config = dict(
    dataset='aerial photos of the United States (SatlasPretrain)',
    train_examples=203450,
    cond_dim=192,
    inner_norm=False,
    moe_every=2,
    patch_size=[2, 2],
    layers=6,
    width=192,
    optimizer='muon',
    orthogonalizer='newton_schulz_5',
    adamw_lr_other_params=0.0008,
    batch_size=128,
    epochs=7.9,
    final_lr_fraction=0.1,
    weight_decay=0.004,
)
Rows from block 2 of a small image flow-matching model, named by matrix and row number. Rows with one number belong to one neuron. Each number is 500 + 25 x the weight over its row's rms, rounded and kept within 0 to 999. All counts start at 0. Numbers have three digits each. After the name is the row's rms in percent of the matrix's.
Before each neuron's rows are labels from the 100 images, of 14976 (inputs lightly noised), where the neuron reaches its largest size: "top examples" is what is common among them; "peak on" is the class under the peak. Only what is clearly more common there than usual is listed. The data: aerial photos of the United States (SatlasPretrain). In brackets: how many of the 100, against the usual share in percent.
# gate: MLP gate (model.blocks.2.mlp.gate.weight, 384x192), inputs 0-95
# fc1: MLP up (model.blocks.2.mlp.fc1.weight, 384x192), inputs 0-95
# fc2: MLP down (model.blocks.2.mlp.fc2.weight, 192x384, transposed), outputs 0-95

top examples: crop field (41 vs 8.7)
peak on: crop field (38 vs 7)
gate.64 100:476546500477488568536500534522494486524527511494501502523488554482499498500450476491508505527546486533522530500543474481479483469528517504464498543486522491477540488497507493489528526545459521504480494534495504497520502508510460464528446487467489490506495484495456497513481544524493492528
fc1.64 130:416487517461503489461537494525516479490509536480544509487504473507521504510516532505449505499489481516478444516501502523521501553467502483508479523525495478460560479490500485550484512529494485505535500568508546497484504476507498530522514498463501514499464522534483506547485549498501500472
fc2.64 118:529470503508504516464471496503527498484503454495470516514510496448485526500527450493485506520494491503491455514526458503537476526491512466441488540477524502508497479498517462483544522492491502489489464481499477507505509473493481534516484484495498522488527458496511489476500488475546444530

top examples: crop field (36 vs 8.7)
peak on: crop field (35 vs 7)
gate.118 109:503499459520491496519463516474476513493503462507507566458486539460478507514497503517497482540497463512444484509508487478520497507509509515554500494525502510448544484500552516535487470488519562479484524524472538496498507510512470496495521500468494506492477453476457509470480519478459464495
fc1.118 116:513496523451517532448551514514522510521512507491502456536520471537528488491526502484512523490499519492533513502500507514498510494444508496473495500488496498498500479531423489463518506496495435525529496502509464506494481499489541508516525479533518478514504571512518497521535478517568512497
fc2.118 120:467515492496518521508509500512483462470521541497532502488514536455492483523496525491533496498501545497526489555472522474499502549487513480543479499521467480498504520492513499501488514510494508493498483483508509522475503488496434468499471511516518530539448544548458501510505507484507562571

top examples: crop field (39 vs 8.7)
peak on: crop field (38 vs 7)
gate.71 096:479527503475496478529479473471511507476472455481479514494498519517459500489472514549512462523537481499519553483525521524529523482495502513552499483497523521492506512515474505507466522525498488490478492496479523488498452518500478505488495500476500516496470450469478466519468490493453524495
fc1.71 120:536529525509533511553503504453493492488467501518497492525497530515491451492498461499534472493471511500519494541467497494514498448498450530511480539521515521525455492485481508532507483493555540513467501436474456503484513485546495491506531498565478498480508503476538496462485472500476525494
fc2.71 101:501514496504483478494489487455502475501487500501470496506493454480521514513450483542449501471501474465523497486502484510491476519502467466475475452508479475478459507490516468496475485524483493498560498512431555477489458478498546478496496503551493449466471497505473505477519466511480501486

top examples: crop field (29 vs 8.7)
peak on: crop field (28 vs 7)
gate.11 091:512527524542502512494496512548493491584481511486590441536510492488502531463479520510497523503511492521527499515492501534508495496486547491469522484496487495475474482459488502495518484519539481497498476509538490510497450488519464532526520492513472544495538496487476512517475485534498479523
fc1.11 103:482527488480493491518481475518521544446520497516451549493517460522502434481538539482524495485476466472475520499489505509516462459537490484499465522528512473523515489531495496493495500469481508528470509513487514499502481522513498488498476482494516532511503540483517472513488546491477542527
fc2.11 089:500483472504534505492528545510491489525490521503506509496500507499451510458509483500509511513497507494491538519521505522504503498479528480469489476487490512490480517479531495515509484499475497520496502490458498478483494515486493458493519505477482474495504525484524467500503481496522489492

top examples: building (76 vs 42)
peak on: building (26 vs 3.8)
gate.317 098:483535454516485501511460494489535499486493472470498502472502511491501502501474486494512483527493514479476516449493480488487492485489479494463537516468544498496514474473473479534496481459510486536475504535477454511478453514459467510503495521476485474514469498474536482461489472483521502507
fc1.317 079:511525524514500487518486492516544503484499477463476536480499466518494530497484498494528520538524510501473532493500499476467501479429472498513539503494472489490506484510497443463530501505562504515546502508476484509476498496508453498497510450503532485506473465487502495500505487526510497522
fc2.317 091:496525481531501543497483503496492494464499473502545505498496480451464510511509525547490508475505499488552479528478513515490508519508518537522497486520466488505521514472561506517505525510558527502462474485469501539494461493480513524503468437501481522479489485508512506521505471486486455511

top examples: crop field (33 vs 8.7)
peak on: crop field (29 vs 7)
gate.226 038:485527531506476500559484494487487491521527527502509481545511498448481519499532504522491474497491487518512516477438476515511498477526472487535480514523547518548465495488467536504516543527453507498454505523523468521483519513464518515494513457478503471492516484495488488510526536526492522510
fc1.226 043:471501521501484528492458519516553491473489520485520508500497466484512492500498492492490510515503508521466465527498488476481514497531520525485485519481530477463474472508482526467545508509478534457459490467524482502505508476455485483504495488486488475479528498523467453531481508521531522491
fc2.226 045:472532522481497467506492493490497482521479498511467488511509507491515485489520547492535495515486509498478512490503483475511480520458508470526469497511488482510492512501531485533508466481488492485481514537487524503500517480475502471457524510527555463511456508513508479488511492528500527520

top examples: crop field (34 vs 8.7)
peak on: crop field (32 vs 7)
gate.203 101:501486484519478506476496505529490484475476510555451481478486489505483484530496535472463528516503506527542495526527512517509493504477555496494507464443489527485544488536521489492512501553478494503491492541490470513536498484476513542527524517460509533483484518477483509460513592512441506521
fc1.203 106:495548506533515518517490504503484511490499504495487477528491480515511507514522536517558482548498532477461514489529507469479518463520508511528489533525484501495472510462462394504475510458506506500508512457510440506514509520560491505496517475522492514507526535498481500494476509496553484494
fc2.203 109:513501502482482486533514541529479549489527523500535504514508528511400536498486433478502499507494482519471479507508507475526493495532480511459472481493501474512508514511495501485486525512507492469510519472508530502543522516522454470493473507497496538461558481454480494540489476538477515533

top examples: building (86 vs 42)
peak on: building (37 vs 3.8)
gate.295 064:486426494501476514488501555454511505500488497521440490523436511499454504487504520500513501499509541509483455477515559527499515498466526504484533477498497514524500564515498452478470515509494521504502470509463527487506490449453447509443539501536517500532482474556514501528505507490523508509
fc1.295 050:474480495502474506500488555490501498486504531536461501535462525494459505465516512510530492508505511493515506491492517516501503500456497550475521454517473498501495545535505447509483503502522493505492503517474523524496479471476433520440522501552524518515489491543530514515496502526526494519
fc2.295 055:470482478445507488489499474494509493541507509495510467479527581472502494474530508524508516502485496465494538511539499487498493493472490540469488477563478489497511500472484517495526540527456481491523471482483522534474539442517518460531510492502525510500513512533522495505505506501520440534

top examples: building (87 vs 42)
peak on: building (68 vs 3.8)
gate.0 099:493506503473486486490507494486502515510508484493514462488464516483525489497476533507486492479494500500463493484449434479489524477476494500473477500522512530439457541534493515541528504479517451498531487448518509491500488501481508494494514496558505496468540494513504505489587524455512451468
fc1.0 107:478542493496493491473504492526547521505459499492489484508511501512513532502506502522486465523523517530505510486554485497489471482521514533489510460500523477505507476466529502493515482456498518496446452556476455491515458492484515522498501487450489533452510540504500481468473507575512518519
fc2.0 094:480499490459521540503502498509466468532501536497456515475497521521487520541532496513503500495513538499541491501550522508492524525489530498520522510520503502488521532490450471530509496484516501525539462502484476531489463444474495491470563515442502494501473505511480532501475524481535497480

top examples: building (82 vs 42)
peak on: building (66 vs 3.8)
gate.36 103:563473447510485519551527510476503494531491503558520502497489516525451489513485494550509477482519472496507550501487506539505517488463482526516525516497462511465502542520465511539519511499510552488504496519467532508498475533548539503485514503471488450473496518499461515501558524503525485480
fc1.36 104:468504487534486465472522499485509516496500510502509507528483487472486518482566518489508516438510483488509459506490446487491533535481514479533513507537480522530526485489523518492465506496483465505503512448512528543494529469480500473486549463520515532515535468475528515507490486492535530489
fc2.36 109:493541516490542465448493500483484489527467477489471500542508540515558498513469506480508511479503488488515525543477457478504526446515490521519458490483447482514490512488483497479518476505525507465504486520524511501500491525517524498484470494468496534531458511475493516508523560533493497480

top examples: building (74 vs 42)
peak on: building (27 vs 3.8)
gate.292 085:534466463493554510489517492474559495501489466488493519505473494460553539485493477510494485509504488536506538506492499529450528513482506537488506495484517453468530524439559537504518530471525514503516495496531489502509479510516476559467497515491518516499519512495499488504509482471522501499
fc1.292 095:503493508518484528501501510511487485500509527496485482479489541519502485453482522519501467528521526488531469523488502468569508504466539532533536474530507531474510502509494506493500499500496487487500463518552483492496494454482466540514499502535540521468528516521487504514503504518492496527
fc2.292 083:505519511486447483511491365495511517545506497509550498501575514508475529502506495488505504520494496498505508488492510513506496518484504507501505524508477479509500474541460487517475468566514496547531469497520468509497511459522510519536520497459535496485482512529499511498494514501521480510

top examples: crop field (41 vs 8.7)
peak on: crop field (40 vs 7)
gate.335 097:455497522466499471480534485512470490494486513511508509503498505460493539505489538470475496511453525519540483485525467533459486513551502469510476479507515484507531530512533477517524514475465470518495554518473499498468499517510487504508530488511519485490486475482481540538464506455533484471
fc1.335 079:527483444495512490479459488481563490462512486489513518476496480504553457506463483519497516505535474473478487480483501483516508530451477526536525495517497536488486469495461555460467484526526538454534510537512522519520508485502480507482503530489516520494467484485504504478523494533485527496
fc2.335 096:525517509502458539497457501493517496492500443505499495503468493484465453523521493476527488464487498517493517490537507503498522462483555464528484472550502533497509515498478504598497463497498490514494500481487529462488470463474458488519478481491483472501502558485490503485505485497508513488

top examples: building (74 vs 42)
peak on: building (33 vs 3.8)
gate.269 129:484479502543520472470515493492507501505484521487520489503516501510487555483523502511544499538511457525536540539501476553474485497496477476546485456483492482494492527512520507475551487491554471532496489541513470521516507510517515527484489505502525493483519537510508503465533491450494536514
fc1.269 126:519472477454512561568489514489515539538504510509521517507508490465494465484524512486472466496542518502510520467481553497509522490501520530451527539504502506487486480543495506527478554494460510489501466466473532501488479483479494450519487514482513517524478501445468484493472477507498469487
fc2.269 112:480507501491510480425499503513503500509487505506506494529501448488492503514500500495474496496502496532520493498516465522517498526493495502479509443512481488515462532504477473445514489475507498462492489472468530505500523493486474489479495474554520499459530525540492458501464517461512515488

top examples: building (86 vs 42)
peak on: building (30 vs 3.8)
gate.10 083:503515496466490530520482518476532532520468480501511500514507508547518448494499477479461477494507486478505558529459490466501531530488461494490491462560473541614492501500516497485484487528478527498478552495503512501508489487485506475505522496462507543507487480517511479500457520486500538491
fc1.10 084:493531500521496504520509467516514515521494499518483510493480469518530493533562552504507509482528464438514537514474530488521502491521440514499495488499529524573488534460496484493470539518496542491510493524492489481513530477473494518443515502475520533520459527489479481477454479451462499489
fc2.10 084:470471507499478507526521494513494530488474506492498529504528492555495553513496475469492483558500505498502527519487508495540513511575523520526500507501496491477524523484508545471522450499493475501482488464492497515486485531485509493496514502521498477511478494512518529446475519532508486506

top examples: building (78 vs 42)
peak on: building (26 vs 3.8)
gate.286 130:517570501492508501466464480476530519506487478482449464512492490470495514505495497522509482484537522462493491471503525502484495460446506492496532500439506516492430484482508475515524537524495513494479526491483447522538490498498453484438525488532529470481527484478536492501536479478541521488
fc1.286 112:504484483559513515489491491514528515531499489483481486477514472499488506510548486482571524473525508468513537521519545519529521420524489537475479506499489530540474469496522510500505526486541494463476506501475490553502519481478503513462470468496528505475523435437515474476505488480508523503
fc2.286 120:527535494456496456525476510503516447506513472495518533512509504474489522489520471491529493512508488509538521544520495489501491476501478474441561488507477485507498466524577473527503489519529507517507513478455496494493494440462522512453484516456496477496483460512515490535488516515536526518

top examples: building (69 vs 42)
peak on: building (45 vs 3.8)
gate.165 141:495461494481552482482501496494507488499463462487518517494497533507505489502525491503482506503485496460468507527514466549492554487499494534494484508516516510464483559526494462503496527466489487513506488486481487469492525522491499499474508500480462477473456492463468522522498512490513486470
fc1.165 129:521490506505489512515516489507504528510500553512441487530498519500487523493517539485487496500515501500533497516515508482489505490514485456498512502520497433492505377514551481488489453479517502487472492494494506512515517500524503494502512511540530471494503476484541488520519514545532518477
fc2.165 131:499512505486535496464490512501521528497525570509518499535492516480520497517521509480488503494498478479523466465483512522528482501488500530488511486489488504502499643478537492527508512497478510511547483512519481499483507502498484477482535525517500516526472484505518493503486521513520509541

top examples: crop field (36 vs 8.7)
peak on: crop field (36 vs 7)
gate.29 092:498514497530514470500510465525496521471520485503514454486488500466520520504493508507462462516482519509508491516516484516507503456538482544478477515498523513518516470510529524519435520506544565510542484519494517502505485448502496491517463467472543492494512457446495463516486494508508499454
fc1.29 127:511501458505496466508496504463474504515479467494528491488499517423464502509459470510495477513475545527534501527555482542499466523514480495480512478519508536506514477532537558486493472480470531467485515501461546512499519502501493500508466489485512489467508441469490525525501486522514495487
fc2.29 101:505527498485507470507496503480517506541500503514494505498508487537490495473522533484491513474490497494506491488489539480479478432494507519526480467474517524500511514534493504529488491517498489526540497480489522500507462498465474476484510498470501449498558527507461501520489504494468487474

top examples: crop field (52 vs 8.7)
peak on: crop field (48 vs 7)
gate.253 110:520486491500495467507510491467499480539473487464508498517505515564513497469464495527511523463511511508528507503483480519541521447486515468526494503483530491475522483497452474420537509521463533513473467504519517452486482520480509492485507466513529539503455511546510520468522482559526472516
fc1.253 123:510497508516529511519524499467526514509542520542512498473500510450473480519520498537473479453462425511472490519495491474506527550493486502476520504503538509550510541507504516549478479519494506481497493497449526509515524483539524466468498522478486497515528469489494493489516528505485475451
fc2.253 101:554546515489481534490456499503473505477531465503504451501492531494527491501496444512462503494507493501496507496489537472523476448493476506530522517505488485485521460554494510528472507460485512530521506498463506478513500458491480471499511523461511517472555499502507478475467429463554507486

top examples: building (87 vs 42)
peak on: building (27 vs 3.8)
gate.142 089:494503493489490547502450482563489478468497458450476467509453503529513449498521533484473560527485489442458492489491519502487502504509505499495485503498510485462566512483515542512536495479512499493506487503520525495487488521463528475515466518497493494471511481487512482481493498467556483501
fc1.142 078:460536508507508500544519487517504464527490523473509503489502517497472491484452487494526478472482559497504511522494472503498504517485505528476466480499467536447563502511508499445503515521483492524514501536514505454500448493512534490506515492502488548528483511544520518517460515449479462500
fc2.142 086:463495497450536477471522500527516501491441498490536518531494468518467508491514447498491500484507491476455520524509493492535505550472475541489550484483455526506539448439493488488489503508446480525489472525517493494456503550538532474517509518510509455499522488490490516498505497514518485538