config.yaml
horizontal_flip: true
norm: "rmsnorm"
inner_norm: false
num_experts: 8
patch_size: [2, 2]
momentum: 0.85
nesterov: true
adamw_weight_decay_other_params: 0
Rows from block 3 of a small image flow-matching model, named by matrix and row number. Rows with one number within an expert belong to one neuron, the router's apart. Each number is 500 + 25 x the weight over its row's rms, rounded and kept within 0 to 999. All counts start at 0. Numbers have three digits each.
Before each expert's rows are labels from the 100 images, of 14976 (inputs lightly noised), where the router gives the expert most weight on average: "top examples" is what is common among them. Only what is clearly more common there than usual is listed. The data: aerial photos of the United States (SatlasPretrain). In brackets: how many of the 100.
# router: router (model.blocks.3.mlp.router.weight, 8x192, trained with AdamW), inputs 96-191
# gate: expert gate (model.blocks.3.mlp.gate, 8x192x192), inputs 96-191
# up: expert up (model.blocks.3.mlp.up, 8x192x192), inputs 96-191
# down: expert down (model.blocks.3.mlp.down, 8x192x192, transposed), outputs 96-191

# expert 7
top examples: crop field (47)
router.7:468491539508480519476530503529502475476506489482467512496423499526498486528495519503495435488510496488498571467486482527496481486538485549467507512489456502476481520496451498508539501503494480489456523521479522517489508494485503539494506514490523528504487469509544448467486454544504516475
gate.0:544557484527483526529511504535506507496481500508498499479437468517550518505509497538485451486472513549500508489464510480493509473484507528527502517462521489473556442473482521522516507489511528526552481532549485506493502509479501456491495496455535546487499521519490483494499513520488492476
up.0:515460486562533470499512486510496503505461524480494500499483470480543537497475505516492505510553504483493503515500541505477475468526502505515513562460527502498492503507492524522474503499533527518492509465501448439537513504470489481545495574481474493471470529501499522481517494477518511507
down.0:477509457520506486473529476453520478499471487541495505526481469520499516466471472550474505466485516506493482446507540490502462500500482519528502502490500505438472471492499507525496538465497489481530539513512548512508500499512528502493486483511518540462520497460473528473502486546489527487
gate.1:501474516525468524493521495556490511474540520547556515525507517499517484498480488539484477465512543500474542499487523482475519500477498471531501456489500512481470501516465495532518515501522466498521491488532492458465530464485476498502499520486543519507519533511523476454504484463485504496
up.1:521464526452532449504507471490504498533510510432467471496518493542469518535512468472498506555515485488519491500514508492510477448490477499503503497495529477545517490466529520541477486512538501562520485491477519511498500546506538472497496489510513456485511496465517512518527523476518535502
down.1:487484467511495517481501489545462484483505539498473450493476511541520461498508480476534518478467464528473536525516526528541534462496526481511512468435506517551516505514461529482521504497536483516477492529493534532513498481482447517512508530496477466506510528508504455502518485513481544502
gate.2:529481495527508464532532471518509489498502435482540483534526491521478473518478490521478483477490511498514524530479515513477547481513496524527464508497511504529502569490494523495480456560505529513491544499517474493502504522455447501498474471481471515479493502510481460550498501517507529503
up.2:498501435526556494506492513516474477490508518515529495476502490464537457472507480494452507454533504529484483477525471504490515524487475495530518464492502507524560512468523510504523528490508470479468492507486506578518524490509499536510464489521516538479485542542510469494503535478531511498
down.2:551511530528488465474479474487500488519465494504441533489516549508476490523504517506517501546469477485547501538519556519556500502503504518512479538457489552502489515443467463519514482521502520525514469505512515474473483521499494533494481478497461519562485492473456498500477489487481469446
gate.3:479452537483473527507516464518504533514460509502483498526570481477497491476506513517535466504491561526483473459465500519518480492476510510495500448520545478505477522533472466544508533499476500480571510481519517547515502489484515492461518534509449513534543538485539520455487490495486521455
up.3:491507480490511491474492501535526495502498506520475557503464488472486483539479491520546485458530503494522429490528523537489495476465478513521525504505492512497472483487452454481504510496512481547490486478512531530498527505513528509492497542503471506521480520515502529515533469496504484486
down.3:523473564488485529531505484482473519486511500501493463473549547524530510475516513518466495536499462497518489512474494496521471520494500492510498519488507448470510485497533503523509500502483509486490481472506489520508519470500531487489499454496495484506520489509488523494463498471534501510
gate.4:525476524494488560560504507508481454500481504542529510504523495528536484516459479478525463516486496509490517507488475503535474512483526513516530516453527488498500491503508561536496476496527531469478505528502536512502467519514510515542496500409458498505522514494517486474524535505487491488
up.4:493500483500496462457492535459511518523537507494427486492537528469455518492509499519469574484519501512500470490498522502455491515532484462504495519529473494495500521519524419439516498509511442531518517469492466508498511473466501489521496494529504486496485518517495482526513472473527504479
down.4:489522507495493535497505509538477533504471477461496520500533452518518507543462523466538527485538482531506641493474482526478490507483521503533505456499510502485485503528504522453529491498490480545501504516479506497496504488485478524527492543524480467493511531536475478509508484491495459537

# expert 1
top examples: crop field (42)
router.1:465539480544513464462501481538526503497527532481480482454445505479519535513477540505482515545502480493534463486506519527520443503471509527493497514498491456543454496517518479498484532510538494489518503535484516557460490518504525487527481547478494520534486461520501488548453507522480518469
gate.5:548498512505520521502476547523499472502449538502523476478529454466521472475508496508484520471550494465506478504463515523516501475487504521526508484477496485468557493487520474499540536500491444440544490476526540501527499505508455497500487517539553546463525525493515518497491487526503482517
up.5:525507463480509455517528469475510510498550514471465506470489483493463526440532502487516527474496479513518500400485475479511477502471516457491516541526517496500498477504486479521502457497488503448435510560535482543474501500518495522531526505513470496471473523502452504485513507466493542522
down.5:501457545493488500476513498475536492528467485473473487491466504506448493457479504446452509472469530523508505426479529495489483487467477513498508495560495533501501510497513481493470441510494558478464522503529478459514513495504494511504485449532529529524510500475520524517501502459492506550
gate.6:471492479510533480476464501538536471483471504542489522526488501535523516524530528516503495471520492529529451505494511507533512484455482541505478475430490510479530471499523547520472479504494516485472467497501512505496519497491479534515506532517491503473490521485496504472491531518438454487
up.6:498461530546457503512501520518508497515475515506442477517490485487498483528451480486506508551476469469492460507490487500506461502527497514482526479507534498522478496489519451527545475489512555480491499505534525524450493483507478477538545469484506514487491523498480490461517478559449531474
down.6:509512534541491538534497473485485488529554529462545535516491482528466495500503543504495483493520434510512526510460529496527496539482493491522490482446480522557530511553473502518504508499501502496507510496494523560464502506504491524494481506498481511480504478486507502487529462499504502560
gate.7:502469478505517464536465516493520538480541474475544493493526498459547526488537484503512491470509501449526512458483519503486455505510518481533511519548508508504462441443492505487507507509508463463493462540523522464488508483531531499515518525472473529478521521500490472493510463457476476504
up.7:521482460466518457503527474494551534488531496490496514462518473493510529499548476490530500490476519492538467459476491499498444532487489493515516493528478514484466475484516523452511512511496458484514489542504492458510501550565509496524515534492504530485525505485474479496512470504496461489
down.7:497497509532508542497527522523495522480545490512534509513488523497468538541520495504501487462531511548505496465471496494528523516464511452484498508495530511452466556483464499535478492506494505516501505524494485500489501482532502473501500485491530487454505479507484540499469522545518520528
gate.8:485426517488499501468557488518495500492489484514487505494564519492520533485519500490538470501508533478530524534498482518476478520448535520486511484504505498520527536482511527487459498481449536489526458505475535492516513471501501481526503519457498475490522503487513492495480485466533529498
up.8:450529483523562453487536501577527511522473531444520499504457462520451476535480481454507461459483488532511476498492525482472494510485492498504505467478488501506465473481485493476472444522532499486442496490527489488525510511428521516515518529488487515526494500485521511499526518490510421497
down.8:532492483486525522532480510478503452488479496449494498462466472552507513456506492538484519463485482477514530530505505487458528473523477495503508525468507512526500519474516536535523499507454535471519505490518496510516519512507507482465525494499467512504504495447535448493523483451502476501
gate.9:496486505538527491527518532508524524472476456465510490490525523453488442466519514505508494476512480485539465450479528511501480473492470499472471482511488499523532501524526538534482472497482470455472475476484502497566497502483503507458524455529462510533499460461490488472435523525507481519
up.9:477483472504492475509510532500530517481513485454496473530518511488478450476517523459504496493505486515572461468523552508511461509520474514469505494519508500516504510514513500533501493507496489426488477473502495496514481500521536505456516439475497514543499493495487490486476512527512519542
down.9:527503533525517493495487540499529453488470524494532488492486500482454503500514496506548495525503497487506503552494492479486528512485525514495510525515531551496506525475493473514476492539463523447482488524533505511508506525492495518519565483518548510482490479552462486466498523435550472523

# expert 5
top examples: building (96)
router.5:534472504507553494520496526508512499520444532506515486482536502455540485517477496527480505470492516506513477543529483488536492521480529512529538464519538510525497512485498536505467493479506503437526464485492505502496484454495488488493509474497469512466518513496462554525549518456486519555
gate.5:512526497489482491495511504506448507476564522519495506479488487499519481507520499481480481509480491511464484515508532506531474517459463525500510508463546486467518519511550537496488517512493537502530466460504505527505518473476533517484507481466502457488470490504449509479464495507468461492
up.5:491481474510495447524518494499521487505448476481496518485506496494540533492494492468551515540484506555517452484464479496473488490499474467533493531460490491494442458499534470459521493491525532512500536467505495455527507539483491479537486502519503455530496479551461538450495473524489465467
down.5:481531475504462489494498530473475513506546513473484515525520466506466510516444502530494504509516516491490522483537506545479495499501488489558507512521472480498485500541521474520502485520505466504504545483483472496485512450519500497524519544452502439458509514549490509527448496481512517512
gate.6:527466475517539480544567444499489551501519496507490475510518471514482507521468496506490467495495545493505468505440506493482469501494436510530499481513482489488569552483565501502520514522558488514528501516470514510518496549487520518455499476488482456509495513531471469514507493526518496529
up.6:527527509454498490460461557509501472517483480496524469530537532482507516493523481487476495521485481506476487510549460508521503531477555467484512533476516500511442495494453480495523478515451474471485523481518447520467500462512484508531496510488525525522479477499530514503504478442468511448
down.6:479474524497525493467530548509475444513516500539509507513483494527475501546553502517515490543472503528491464497521507480511453549452550516508483488533537520497504495507490544491537492473513488495468510494474492535471495500459499547494498481481498496446489528486510464485525540538541479511
gate.7:517526457496467488517497503530497530502537494556527535523475525441497437511452536456528530501485491482495527527494464533498492505507571549522492462453531480516483489492517512512471483495486477484487504481517508473517508472496467491499493475495496546506538556525482466476500574499475515537
up.7:489506482467486460502475489519479489503523467507479503526511519490555492520491505418532429486507493465492559480489462559484545439572508580530510483470485478554530536482519495489464510530498513493484477470521522481505479481489508505500504502465499474491521540519482479479524526484499484511
down.7:482512486486460484543517527505423474528517503492459495508523476455462514517475494536520461511466528483487435478483515488524461460497511561472495489506515504499541482501522480521476488539527473483477498476450536508545492459531491492502527507487492565479486499474487505523518551489508532472
gate.8:488458490469529544518517551495476473491486530527514482497523539532487499513488527512525492492513498504523496515512472481459503497506513504534494475496512484454497499469494486497535543504489489541479493476491450531495512479519497469534492541523565535476481533503496503478500471495461496570
up.8:509526533486505575498514561524517445497462451539491491487515548532505532485466509504541491540504512552514492534524497503498485512472522506514500557500514488496472557494512525526482495510517531546498506470472466514471497497536520468541499570505532527485498516536479505506515462522463533508
down.8:487497466495516504501502540490519482499477455555546523503512490508490509509551511520500469508492530505488484529539478497504520492482506519494491473527530512544544515469554538468498526493492516517546443435472491504450488530515518510479515516458491477563508507554485468537449484502510478502
gate.9:465517481485500488501460509492517505520490525522472497497491480503524490469428523459511476484494475467476489530501492474487505481503494479509480486495471487540550489511537509529494501478519484510480493501522506497497553481489473477548499540462525497523490515525506468539512491491534500522
up.9:512456468514470477548480497483470516497455531532478487511513565483488436499497500517517516512497465478524489478523503509503480505505504488502519490496509506479477484489467531545491531505469464487474482478487523497497486498530487470490493520453478543448498532520494532508510497524526539477
down.9:477484485508532455540494508490478506461501523504479486472484477519437551491496506479505465480502463473499546459520495512522510458508501486495466449510522497450487461490524463490497534507458498489500461493509531489435506499531504466496498468521539525553500469548479522518512489502477493551

# expert 0
top examples: crop field (39)
router.0:499508501479458482500524487516532482529510480531522445559488489500461490464503479480541536490495490471468500526452465543448514503503487477541521523491530465487498498550520531473500520485524511481477498508478538508486500529521521448468504498547473509494501501518520488492516529553507509504
gate.5:520482488506482508435458478469496499490478529528518470456495491481446474480504485459517475497505502567544507564505501531510530509527487539463524510485498474478481492523495466499486471516495473496545490503503450494517490510509534503487448504472512555472508505452492528529513535545492496436
up.5:505492525504456514431521503521481489510478558536517473487492495480489463465483469463491503476513476474537500533491470517468558511511496478482485486487494490549494518486533474503500484481472479505540520484517459503499475472502483476472507456476513529418545495467502485466520497481482542465
down.5:477507460502444470510521477492497462479455528527498488483505530523503493541512459503452502529538512529485495448510449478498501476493490543499496530496509518538435536476510508478487486510556547481509475536507537514497503498514509518507467503461500515496494491493476514517497497523510476496
gate.6:508503488504513458478537519527505506506514479509492479463513508526468545474465516478498522532541516528500480528511474458481474475504500486494505496498502492495499525520521559493495485479507522525496527517489507501521485482480475444505461497539458506541498512503467468522508500512553541514
up.6:478506540509508500506510449500517490518482537493491509513492477510505540514502482494522467472436500473489545479512526556525531521486500534495483509464489505465524480478465487459481477521471486506502485473518494507509507532514458543529498482505485468471501515501492496482505506506467438479
down.6:473490464559499487463519528529490494514464489532491479506477459508499584458491511497502433488531492482508533472500499550498499495495461537497517524508494538517520498495467500502501478541499539506472528480529527482529500498496514485505503530491428559518488483474508444476517488502522471462
gate.7:540492515478507502482501522498493507511495487457513503490553514509475507483476508448483462493521517462513475518513482499543505491528462510466464544500492517538494515517496536548502475482501527486473535505465520494503496509475480536485514471505468521562525497479480500506500512521477502448
up.7:466525490509507537537531476529499459515497491509519472473492452474521465505473476529546529487587529517500511529507512512520458535481504502475515473516480480511519516488539455504502495511517426523504432457518493533502491522452479493546528475514505486520507506492508449536522523486509440506
down.7:508513532521534516470450551491517459479514458504528514512464510495495481498520534469503545480504497502508452456463484528475499521507464499473508508490486503490522514482486454518515517498506521510531425496548503501449509495465517511491463468514494500499520508511508487542517535507498471465
gate.8:488470493490515519465561515531554484494466470461493505513440532531482536526474503555497509485477473467543482522489516494501526453445487498524495487491507523495502536527510529504512520495485488455540465494500478510505510547480497505467492503489504482506480500527515527530517511518498513490
up.8:522492461520488506516481457481477478498523499539568505502488495481508487527546451500520521458507497499562543459505473500449508534510537515483495468516487490455496538502498460505518510510514526532537519461448525494528513499531490492442440526482476515500492515500526470503556505450466509495
down.8:501495525493504496508538521527533430491448511502497485498510502477486486488482499548503487500476514541427530493481477516508507507489511460507477495549527492450503527533512499477504489555497515560513523560525516512487516510487507518521523524478532479513512506492512481451514507498497510502
gate.9:489470468520467471503461553480490521504540541497493518471486528541532483456488494489507525524466512513540532471499444519531483518495475479505492524538508495521543507491498535511521494514500507488505518475487448534504507505468505482498520497500483541517484443482475497523509511481525528503
up.9:486491434493465470507495545514491473502555539466541517485510527539504488456457493488487490517468514506526488421481455526503491525460501507493473500533487525518526496507482490514522533493513495467488513512502475537522493492486489471503520521487465549508482462507507496532533496478539500525
down.9:507486500503487526508484476523505542511501454477493475513560515463504513510482493484517493486478471464480478464477475562488477516513499476522484537511497450481483521485460571479504512495524450503479525485488443510449506470524490501502477500520501480484488457515440458479498476498475524515